A small sound classifier, trained from scratch: widths [128, 192, 288], 11800 steps.
Rows from block 3 of a small sound classifier, named by matrix and row number. Rows with one number belong to one channel. Each number is 128 + 24 x the weight over its row's rms, rounded and kept within 0 to 255. All counts start at 0.
Before each channel's rows are labels from the 100 clips, of 14976, where the channel reaches its highest value: "band" is the frequency band that holds the peak; "strongest on" is what is common among them. Only what is clearly more common there than usual is listed. The data: acted Russian speech (Dusha). In brackets: how many of the 100, against the usual share in percent.
# convs0: first 3x3 conv, stride 2 (model.blocks.3.convs.0.weight, 192x128x3x3, each kernel summed), inputs 0-127
# convs1: second 3x3 conv (model.blocks.3.convs.1.weight, 192x192x3x3, transposed, each kernel summed), outputs 0-191

band: 1000 to 2000 Hz (39 vs 18.8)
strongest on: emotion: angry (62 vs 18.9)
convs0.19 [116 125 145 129 147 161 126 108 142 113 166 146 146 123 168 110 128 140 173 144 101 140 109 146 125 198 146 112 196 169 128 135 121 136 117  97  96 115 107 105 123 119 101 146 129 105 173  95 101 164 104 126 154 111 157 128 124 129 117 105 113 154 170 104 198 146 154 140 105 119 127 159  94 145 121 110 115  87 132 126 152 163 126 105 141 116 103 139 140  99 152 119 129 134 117 159 129 168 109 106 171 132 103 185 109 112 111  97 159 121 122 124 123 161 110 145 127 141  98 119 163  99 128 147 138 126 104 123]
convs1.19 [124 122 148 119 122 129  94 114  90 127 115 143 151 181 125  78 112 114 118 136 144 125 112 127 135 156 153 135 114 122  96 129 142 111 112 119 117  78 101 129 128 103 105  81 146 125 132 179 104 142 154 138 120 127 126 136 123 132  91 104 131 114 101 102 115 135 187 100 127 128 118 119 110 132 136 145 120 149 105 119 203 133 121  94  95 121 142 119 101  79 113 140  79 131 122 122 133 103 125 156 108 147 100 116 131 155 129 217 159 111 100 149 140 129 103 137  73 118 137 105 100 121 121 136 203 129 124 146  87 121  94 172 137 115  99 134 142 107 102 138 138 162 122 126 101 144 102 118  96  96  97 128 126 159 177 141 106 109 129 116 103 123  77 122 127 141 147 129 116 116 103 115 107 116  92 109 118 133 125 149 138 117 118 107 111 110 120 101 128 207 107 112]

band: 1000 to 2000 Hz (58 vs 18.8)
strongest on: emotion: angry (63 vs 18.9)
convs0.71 [131 112 194 104 116 122 115 152 143 122 201 153 147 106 143 142 118 144 107 162  91 131 106 119 134 120 119 108 121 108 133 126 156 119 116 164 140 156 158 119 134 127 128 169  94 117 118 118 179 133 100 123 151  96 187 162 111 129  98 127 187 139 171 185 123  97 137  91 148 125 119 141 170 115 118  96 111 151 103 122 112  77 107 132 118 119 126 124 147 139  95 141 102 122  64 146 101 133 127 147 128 116 159 149 102 103 139 128 125  99 135 125 114 162 119 113  92 132 117 122 126 133 123 125 138  90 144 145]
convs1.71 [126 122 134 147 118 127  90 112  95 113 134 149 121 217 107  96 156 151 142 133 114  97 127 135 126 168 166 130 111 147  95  71 141  96 134  69 123  80  98 109 131  93 122 102 130 139 122 181  86 102 143 135 148 121 137 131 123 163 134 109 100 113  81 119 121 159 183 115 114 145 131 133 111 135 128 142 148 150 102  85 145 124 139  69 105 129 125 153 133  75 100  99  78 127 116 103 162 126 132 144 130 107 111 148 113 127 115 152 116  97 108 146 114 131 126  72  73 119 150 129 143 130 130 116 162 118 133 136 143 106 102 177 131 128 131 114 101 116 112 148 122 141 126 122 110 144 109 124 119 101 108 120 103 118 154 131 130 141 136 157 104 119  76 111 152 141 125 163 108 123 108 119 123 162  97 103 118 117 144 154 113  92 121 133 153 113 140 116 183 154  94  93]

band: 1000 to 2000 Hz (48 vs 18.8); 250 to 500 Hz (26 vs 6.2)
strongest on: emotion: angry (55 vs 18.9)
convs0.5 [135  96 152 131 143 182 139 115 165 119 202 138 183 141 174 129 124 149 153 166  99 122 124 159 127 173 136 101 163 160 134 131 128 138  99 135 127 116 133 124 154 138 131 138 125 117 167 111 131 126 133 151 139 118 200 138 130 100 108 112 141 149 153 150 153 133 137 152 107 120 138 148 124 147 118 122 122 128 135 128 126 144  92 114 134 111  88 152 132 119 142 143 133 136 108 199 110 123  98 139 125 148 135 179 118 104 104 136 169 126 142 119 140 198  97 116 116 166 125 141 173 145 119 164 139 148 154 141]
convs1.5 [133 111 121  97 127 123  97 106 108 144 137 145 148 218  87 110 144 115 148 156 121  99 129 124 126 162 185 134 122 124 132  84 161  94 112 107  87  99 108 140 113 115  98 103 131 123 147 161 121 102 160 141  92 146 128 104 119 165 123 129 102 129 105 122  92 125 162 117 109 150 121 128 139 123 109 148 135 156 125 112 168 121 143  83 120 144 145 108 112  92 123 113 114 146 125 126 155 126 138 166 129 113 110 132  91 124 102 188 138  68 112 152 132 151 127 103  79 142 153 130 128 104 116 134 205 129  91 158 140  77 107 180 130 117 141 129 131  97 126 156 110 129 132 128 122 173 116 108 138 110 122 126 133 126 169 119 117 114 140 133 111 116  92 102 132 125 138 125 110 105 130 142  91 135 116 115 116  96 114 187 107 117 121 127 132 120  99 107 176 173  90 107]

band: 250 to 500 Hz (57 vs 6.2); 500 to 1000 Hz (33 vs 12.5)
strongest on: emotion: angry (41 vs 18.9)
convs0.138 [136 135 102 130 137 136 160 118 105  97 116 120 107 137 118  83 158  92 168 119 141 121 153 126 107 145 169 129 152 136 160 152 114 138 149  76 100 110 105 100  93 111 119 127 140 110 157 103  90 148 121 113 165 154 103 116 120 142 124 114  77 162 111  88 147 135 133 114 108 114 146 126  77 185 105  99 121 101 128 102 168 162 146 116 123 104 118 118  99  98 167 124 129 119  88 111 147 183 123 106 170 136 102 153 131  99 115  94 135  98 144 100 125 130 109 141 125 105 143 110 102  99 137 120  97 119  81 113]
convs1.138 [145 151 145 133 141 143  98 132 100 121  98 121 124 137 170  83 116 128 101 110 139 155 135 128 136 129 121 123 100 146 103 148 120 153 140 115 144  87  93 113 162 117 122  67 129 107 105 143 125 133 117 114 122 138 139 120 137 116  85  81 155  92 100 133 113 145 145 106 127 122 103 135 127 112 151 135 109 142 100 106 187 142 108 106  86 133 130 115 101  81  98 150  85 147 130 107 112 100 123 118  94 157 104 128 140 133 119 177 148 147 102 126 122 122  94 139  91  97 106 105 105 164 112 142 185  99 138 130  66 125  90 137 116 113  98 146 130 101  85 105 143 161 115 117 129 110  96 111 139  98 100 147 131 153 146 139  93 109 129  96  84 124  80 117 135 124 165 123 163 132 121 122 162 106  80  89 103 124  93 120 142 151 112  98 102 109 135 103 125 193 109 108]

band: 1000 to 2000 Hz (77 vs 18.8)
strongest on: emotion: angry (56 vs 18.9)
convs0.168 [122 122 192  96 114 124 116 149 145 126 196 168 152 101 167 153 129 174 111 153  83 152  94 117 138 143 118 112 136 136 126 141 149 111 112 148 133 145 152 110 138 130 118 184 100 128 127 113 164 139 104 115 167 101 175 145 111 142 112 123 157 145 183 144 146 100 173  63 156 141 103 143 154 102 127 107 113 141 105 121 113  91 122 153 110 126 142 123 174 120  93 137  97 119  82 155 106 137 137 140 137 111 125 161 112 110 151 116 133 104 125 156 108 152 139 121 102 139 114 117 132 131 128 125 142  90 124 128]
convs1.168 [115 139 149 135 107 127  83 112 103 114  96 156 135 159 124  78 122 147 122 144 104 105 129 128 130 129 131 139  91 138  83  90 133  85 125  79 150  65 102 108 135  96 130  94 149 146 112 173  79 129 121 130 146 117 124 154 118 133 119  93 106 110  77 100 144 133 183 107 126 126 133 120 115 136 112 139 137 127  94  90 145 101 124  77  78 126 130 168 134  66  84  90  64 134 117  90 129 120 102 129 111 107 120 133 111 122 109 148 103 150 105 143  96 130 100  97  74  91 148 122 132 122 125 106 143 118 124 113 122 157 116 169 130 131 107 124 104 136  94 125 114 145 114  93 120 122 107 137 111 105  95 140  90 110 141 132 136 143 126 154 100 113  64 114 128 138 134 137 119 112  92 103 120 153  88 107 123 138 160 132 119 122 103  93 141 117 122 127 129 150 118  90]

band: 1000 to 2000 Hz (46 vs 18.8)
strongest on: emotion: positive (48 vs 18.5); emotion: angry (46 vs 18.9)
convs0.178 [124 118 149 130 146 202 127 119 186 129 194 134 173 134 190 145 133 175 143 162  92 153 111 157 140 166 139 115 152 160 112 132 136 133 115 127 116 135 118 111 168 135 116 146 110 122 170 103 129 124 104 151 149 114 180 107 130 114 107 116 129 145 162 118 142 118 152 144 118 116 118 131 113 130 135 111 118 116 118 142 112 143 102 149 127 114 105 162 134 108 148 113 118 141 121 193 128 115 110 125 120 145 106 180 119  96 122 116 152 114 130 118 132 193 113 128 101 189 117 144 147 119 134 163 157 141 133 139]
convs1.178 [128 115 139  90 128 120  97 101 108 131 127 160 147 177  72 122 132  90 123 152 131  84 124 117 150 128 163 130 117 125 117  79 135  70 104 110  70 110 106 144 119 110 101 101 155 148 145 140 118 131 157 143  86 123 120 132 126 154 126 120  80 133 107 100  76 102 149 121 133 133 138 123 102 122 106 132 143 147 122 118 169 116 145  92 110 117 129 125 100  96 124  88 113 134 129 120 151 121 107 156 122 123  97 126 113 146 115 192 149  82 124 168 128 129 114 111  94 136 154 108 105  75 113 117 203 141  92 154 133 108 112 171 124 104 125 147 119  96 117 149 114 129 128 129  98 158 126 103 121 108 121 128  98 133 164 115  95 112 158 136 119 121  96 110 126 137 159 110 110  94 123 124  68 119  96 124 132 117 128 171 124  99 115 111 117 101  93  95 142 177 102 115]

band: 250 to 500 Hz (65 vs 6.2)
strongest on: emotion: positive (52 vs 18.5)
convs0.74 [106  95 113 135 159 166  99 134 141 116 123 121 124 137 143  94 179 150 158  94 115 121 128 112 101 157 154 135 162 168 100 130 136 151 136  78 103 127  92 103 131 132  99 120 123 134 171 113  92 125 133 119 145 138  95 100 109 117 121 123  84 144 115  77 150 129 117 173  99 123 123 145  57 119 123 120 119  70 145 119 119 200 120 128 140 105  87 129 116 111 161 103 119 139 129 131 173 125  95 105 143 131  77 156 133  95 120 113 145 117 101 104 120 132 104 138 124 138 117 125 112 121 145 120 122 166 100 120]
convs1.74 [125 143 139 103 128 124 121 125 133 113 143 112 105 153 148 137  88 118  82 134 146 145 140  97 144 147 147  96 125 118 132 105 133 134 117 117  85 127 109 124 140 137 108  84 135 108 146 121 158 151 142 132 121 114 109 116 110 138 105 101 121 132 140 152  80 125 119 121 137 133  92 135 102 120 117 127  95 147 150 109 166 119 113 127 136 103 120 124  66 122 147 127 125 132 139 123 108 132 107 111 104 149  65 106 138 131 120 172 146 133 123 115 123 113 104 126 118 148 105  77  61 141 122 124 177 106 118 149  72 136 127 121  94  90  97 153 105  98 112 131 135 127 103 133 129 112 163  74 113 132 128 130 112 143 151 115  68  75 138  85  93  90 122  94 130  84 159 122 141  87 128 115 127  76 101 101 110 132  83 168 135 154 112 115  76  89 114  79  99 180 136 134]

band: 500 to 1000 Hz (43 vs 12.5); 250 to 500 Hz (29 vs 6.2)
strongest on: emotion: positive (64 vs 18.5)
convs0.89 [142 136 114 153 128 121 137 145 128 148 108  97 112 160 128 163 154 140 148 102 140 109 159 137 141 133 153 167 129 126 145 117 108  93 156 103 129 138 117 106 132 133 113 102 110 138 148 119 114 111 125 155 140 145  89 130 121 172 115 143 102 121 101  89 118 111 121 111 116 117 142  77  94 140 174  94 137 123  81 171 111 149 114 137  91 110 138 138  81 122 163 107  91 132  80 105 149 139 134 120 128 153  91 132 147 102 125 119  82  80 128 106 133 102 117 161 104 131 145 164  45 105 138 127 153 103 102  83]
convs1.89 [187 181 147 141 170 133 124 158 121 119 126 121 137  81 157 129 131  92  94 116 144 142 124 119 148  57  87 105 127 157 116 103  55 129 143 113 127 129 110 126 183 121 125 107 161 134 122  75 141 134  95 127 102  98 106 112 145 126 135 115 100 105 116 144  78  94  75 135 167 115 123 130 105 159 119 104 134 107 108 118 145 123 135 117 112 108  76 119 119 108 102 120 115 125 122 109 138 115 120  95 115 162 135 114 153 167 152 147 141 156 143 139 118 107 116 118 132  93 111 107 126 137 101 112 180 121 134 120 131 155 115  86 111 107 125 170 109 138 106 112 144 126 138  89 100 100 122 101 144 117 124 124 101 142 114 121 102 120 135 110 106 134 112 127 143 128 208 126 205 129 139 156 150 113 109 113 132 141 116 104 147 123 129 115 116 112 148 140 128 172 166 131]

band: 0 to 250 Hz (66 vs 12.5); 250 to 500 Hz (26 vs 6.2)
strongest on: emotion: positive (70 vs 18.5)
convs0.46 [165 129 110 138 121 119 156 140 132 144 110  92 122 158 117 156 171 132 134 105 138 120 155 140 145 120 148 122 113 107 150 153 141 104 141 132 124 150 117 116 147 165 134 112 107 159 132 138 137 102 129 154 125 142 105 105 117 141 108 143 104 123  87  93 107 152  96 125 136 104 153  63 103 140 158 115 159 139  85 147 110 136  90 167  99 123 129 127  62 120 156 106 103 132  65 109 133 124 131 131 107 143  89 119 138 100 122 123  67  89 140  83 137 119 119 137 103 129 171 165  50 141 135 128 134 131 124 118]
convs1.46 [177 188 139 130 175 100 119 137 144 120 110 142 143 102 140 156 152 121 102 157 141 127 121 135 132  91 113 117 110 141 151  76  79 126 113 114 114 146 109 120 164 155 152 105 167 142 125 104 172 107  91 100 135 105 129 111 142 176 141 124  84 130 118 160 105 104 105 171 177 132 108 127 119 138 111 107 136 122 139 120 156 114 169 112 122 112 103 128 157 120  86 113 140 110 134  92 135 139 125 101 104 145 156 128 133 151 121 154 131 147 170 130 114 121 113 109 133  81 145 145 155 148 113 109 159 118 142 141 122 133 137  89 101 140 149 155 111 137 107 135 145  81 144  77 125 108 137 130 172 141 152 101 103 145 127 122 133 137 135 118  92 152 120 136 167 131 182 141 209 126 167 170 139 136 104 101 147 110 131 134 122 128 153 115 145 148 141 173 158 161 179 124]

band: 0 to 250 Hz (43 vs 12.5); 500 to 1000 Hz (33 vs 12.5)
strongest on: emotion: angry (57 vs 18.9)
convs0.93 [105  97 127 101 105 117 114 187 123 143 132 146  96  94 133 154 132 147 107 124 109 124 111  91 156 126 108 118 124 132 111 129 136 122 125 137 169 152 142 195  97 146 120 165 108 142 116 133 145 118 138 129 144 134 130 181 114 116 116 193 133 130 131 174 127 113 131 103 135 116  94 106 155  98 139 104 136 138  85 148 117  98 109 146  91 125 120  95 152 186  99 151 108 104  72 106  94 114 119 120 124  90 192 141 113 103 130 148 130 107 109 127  97 121 119 124  80 108 120 130 138 157 108  99 152 144 125 137]
convs1.93 [117 110 118 135  86 119 132 130 115  75 136 124 124 182 130 119 156 151 123 121  78 130 112 180 141 165 145 166 148 132  97 112 157 108 127  74 144 102 135 100 137  96 138  98 113 124 149 163 119 117 152 126 152 101 121 115  85 117 151  99 134 114 128 123 151 145 163 121 114 128 106 109 108 121 135 125 126 133 119  64 104 134 133 114 142 100 155 158 189 117 127 111 100 120  98 110 128 132 134 119 140  98 147 138 128 110 129 104  79 115 119 107 127 156 139  87  96 135 129 156 174 138 136  88 119  93 120 107 135 107 125 130 121 182 131 138  84 157 136 139 104 123 116 122 110 126 122 174 123 114 114 128 103  84 107 170 129 178 162 121  97 111 119 110 114  91 127 151 111 121  96 112 132 203  97  94 123 120 122 119 119 122 135 151 185 143 118 149 192 116 116 134]

band: 500 to 1000 Hz (42 vs 12.5); 250 to 500 Hz (28 vs 6.2)
strongest on: emotion: angry (54 vs 18.9); emotion: positive (38 vs 18.5)
convs0.41 [164  90 145 149 144 111 129 162 112 100 165 128 153 182 149 123 155 103 166 134 120  97 167 153 106 141 131 132 138 119 168 129 158 128 150 143 163 133 178 108 134 137 130 133  96 127 145 123 141 126 160 149 154 152 130 121 131 184 115 145 133 132  99 130 131 117 114  99 163 136 182 127 146 145 112 100 141 161  96 107 127 127 104 114 129 105 153 149 116 122 146 172 100 133  76 132 155 158 159 146 137 185 120 145 129  94 141 168  96 107 163  98 156 139 128 151 121 130 139 140  84 151 160 150  94 111 157 124]
convs1.41 [158 120  97 131 110 146  72 146 108 126 115 104 116 153 168  80 138 149 128  92 101 143 158 112  99 134 118 117  91 107 119 122 129 120 158  95 140  85  93 119 129 115 117 120  82 115  94 158 153  89 110 129 139 172 134 126 115 138 118 119 143 115  86 158 147 149 151 101 110 116 129 134 180 137 121 127 133 123 125  94 140 120  90  85 120 159 109 106 134  84  97 118 108 164 122 120 134 107 141  97 121 130 148 124 108  94  89 119  90 153  91 120 115 120 121  98  84 107  87 132 156 172 122 127 153 111 117 110 137 126 100 101 138 118 119 119 110 146 108  98 115 104 142 131 161 117  96 117 175 102 113 151 115 101  96 106 138 125 109 129 119  81  87  71 145 126 143 169 147 100 128 140 155 143 125 110  80  94 127 122 103 170 115 109 144 131 129 148 184 158 124  83]

band: 250 to 500 Hz (52 vs 6.2); 500 to 1000 Hz (36 vs 12.5)
strongest on: emotion: positive (81 vs 18.5)
convs0.97 [156 136 102 147 106 146 151 127 139 176 106 113 105 146 121 164 172 146 142 104 136 109 139 129 165 127 152 147 125 137 138 129 102  88 135 111 123 130 103 121 130 196 122 114 119 187 150 127 118 104 126 163 131 145 108 143 122 138 126 131 100 121 101 109 112 129 114 113 110 114 135  80 100 144 186 119 176 133  96 187 126 136 106 163  94 124 130 119  80 123 165 103 111 131  85 112 137 126 129 128 116 138 115 135 149 101 109 115  98  97 137 104 121 112 124 128  94 130 149 184  54 126 120 120 168 131 111 111]
convs1.97 [170 165 131 103 142 128 125 155 145 110 146 126 148  89 122 146 135  84 118 143 131 128 118 128 173  66 112 124 134 152 143  93  79 122 115 127 121 141 133 133 184 151 130 114 168 146 125  66 177 130 115 152 102 127 118 107 140 121 151 126  84 138 132 163  74  52  67 147 181 129 101 117 129 152 106 120 121 125 145 124 141 118 147 133 120 118 112 129 140 119 119 114 143 141 136 101 134 132 132  96 118 139 149 130 142 139 157 151 132 147 151 121 128 140 119 132 137 108 134 133 137 122  93 113 155 115 115 135 137 153 138  82 105 145 162 205 122 138 108 141 127 102 130  87 142 121 138 128 183 137 150 135 113 131 130 118 120 129 163 115 104 137 120 137 114 112 198 102 206 111 155 186 135 117 120 105 138 131 129 126 135 145 126 145 125 140 106 153 137 145 180 128]

band: 0 to 250 Hz (51 vs 12.5)
strongest on: emotion: angry (49 vs 18.9); emotion: positive (45 vs 18.5)
convs0.0 [112  82 146 114 121 122 115 182 132 126 156 133 121 117 141 143 114 131 119 138 108 116 122 115 139 139 112 110 131 130 126 123 148 141 124 166 192 147 165 201 116 130 122 158 113 119 117 123 159 129 154 132 135 133 147 179 130 121 111 198 164 127 137 192 137 119 112 141 139 115 125 111 174 109 124  92 126 142 107 137 119 105 104 116 114 122 123 118 140 197 103 178 120 115  80 128  99 124 126 136 128 114 208 140 109  92 125 178 129 113 120 113 122 136 120 129  99 127 122 126 135 150 121 123 140 155 164 136]
convs1.0 [121 104 114 113  88 122 129 129 106  94 156 114 128 198 122 116 164 150 128 118  86 118 112 180 133 172 150 162 160 127 110 108 162 103 129  83 122 101 135 111 121  95 123 112 114 123 153 160 116 115 158 132 147 106 117 113  87 129 150 115 126 117 132 126 135 138 156 110 115 134 112 110 112 129 133 114 136 134 115  74 114 134 121 107 152 106 156 143 186 121 133 107 107 119  99 121 139 129 143 124 148  95 151 127 126 102 128 111  87 100 108 113 129 160 153  84  87 143 127 161 178 134 134  96 130 100 116 111 149  98 115 128 118 179 145 129  95 153 146 150 103 121 125 128 111 131 117 162 123 112 115 121 114  88 117 166 135 179 155 132 107 101 120  97 124  97 127 154 106 105 111 118 119 197 116 101 110 108 123 133 117 115 133 165 188 144 104 152 219 121 118 133]

band: 500 to 1000 Hz (33 vs 12.5)
strongest on: emotion: angry (61 vs 18.9)
convs0.118 [112 115 138 127 151 134 117 137 120 106 146 157 124 113 153 122 124 138 162 143 104 140 109 133 124 196 132 104 202 180 125 141 143 150 109 119 117 132 126 129 112 115  94 154 146 104 154  85 118 184 117 110 156 128 144 132 128 129 121 128 120 145 180 106 220 143 164 140 127 133 114 156 113 134 116 109 107  89 139 117 169 161 145 117 136 126 121 132 149 118 132 138 130 119 105 137 117 194 122 117 200 118 118 167  86 105 126 114 152 121 112 131 129 135 120 141 123 130  95 105 156  97 123 137 133 143 106 103]
convs1.118 [121 118 146 115 118 132  98 118  89 128 105 130 157 160 141  72  95 119 119 132 142 134 104 128 126 147 138 138 113 114  89 143 141 116 119 123 137  70 105 127 119 103 104  93 154 126 130 178  80 149 146 133 134 122 118 145 127 126  97 110 142  99  97  89 132 129 192  91 135 121 122 114 106 140 141 138 100 145  88 126 199 136 103  94  87 121 145 119 104  76 102 150  71 122 120 123 120  96 127 146 109 146 112 108 138 146 133 204 155 132  89 129 144 135 103 144  73 106 134 115 101 126 130 135 172 126 131 134  90 136  95 161 132 128  98 119 150 115  98 128 141 163 112 123 102 131  91 124  90  92  85 118 128 157 177 139 126 110 103 119 101 121  76 125 120 146 134 132 114 118  96 107 112 112 102 115 110 139 138 134 145 118 112 110 109 125 112 115 116 190 116 105]

band: 1000 to 2000 Hz (44 vs 18.8)
strongest on: emotion: angry (59 vs 18.9)
convs0.130 [118 113 157 129 150 155 128 126 141 115 175 155 150 124 173 123 120 149 166 160  94 142 111 144 132 202 138 103 205 176 130 139 141 146 113 121 120 125 129 121 129 120 107 156 132 105 164  98 120 172 116 126 154 118 171 139 126 125 112 117 134 151 188 123 214 136 162 137 123 130 125 159 116 140 121 106 108 102 133 124 155 154 128 112 136 122 113 144 148 115 137 138 126 128 106 163 117 177 117 125 178 131 121 178  90 106 123 116 155 120 126 130 132 158 113 140 124 144  99 120 160 112 127 151 141 135 119 116]
convs1.130 [127 123 139 117 116 125  92 119  88 131 108 140 153 177 128  74 112 117 122 142 140 121 111 127 125 152 149 139 106 112  95 124 144 111 109 117 127  67 101 127 121  97 102  90 142 129 129 183  91 140 147 138 124 123 122 139 122 140 107 109 132 105  89  94 132 131 194  94 129 125 127 117 112 142 131 142 115 145  95 119 200 128 111  83  91 125 149 115 107  73 100 136  71 128 118 116 131  98 127 156 112 142 112 118 124 145 125 210 154 120  92 147 131 135 105 127  63 108 141 113 106 125 128 134 186 130 123 142 108 125  90 173 139 121 103 120 140 114 104 136 139 159 121 118 106 144  94 122  96  91  89 124 124 152 179 134 123 109 113 128 109 119  71 117 126 141 141 128 114 112  99 119 108 117  97 113 112 133 138 146 134 111 113 109 116 118 111 111 127 193 114 103]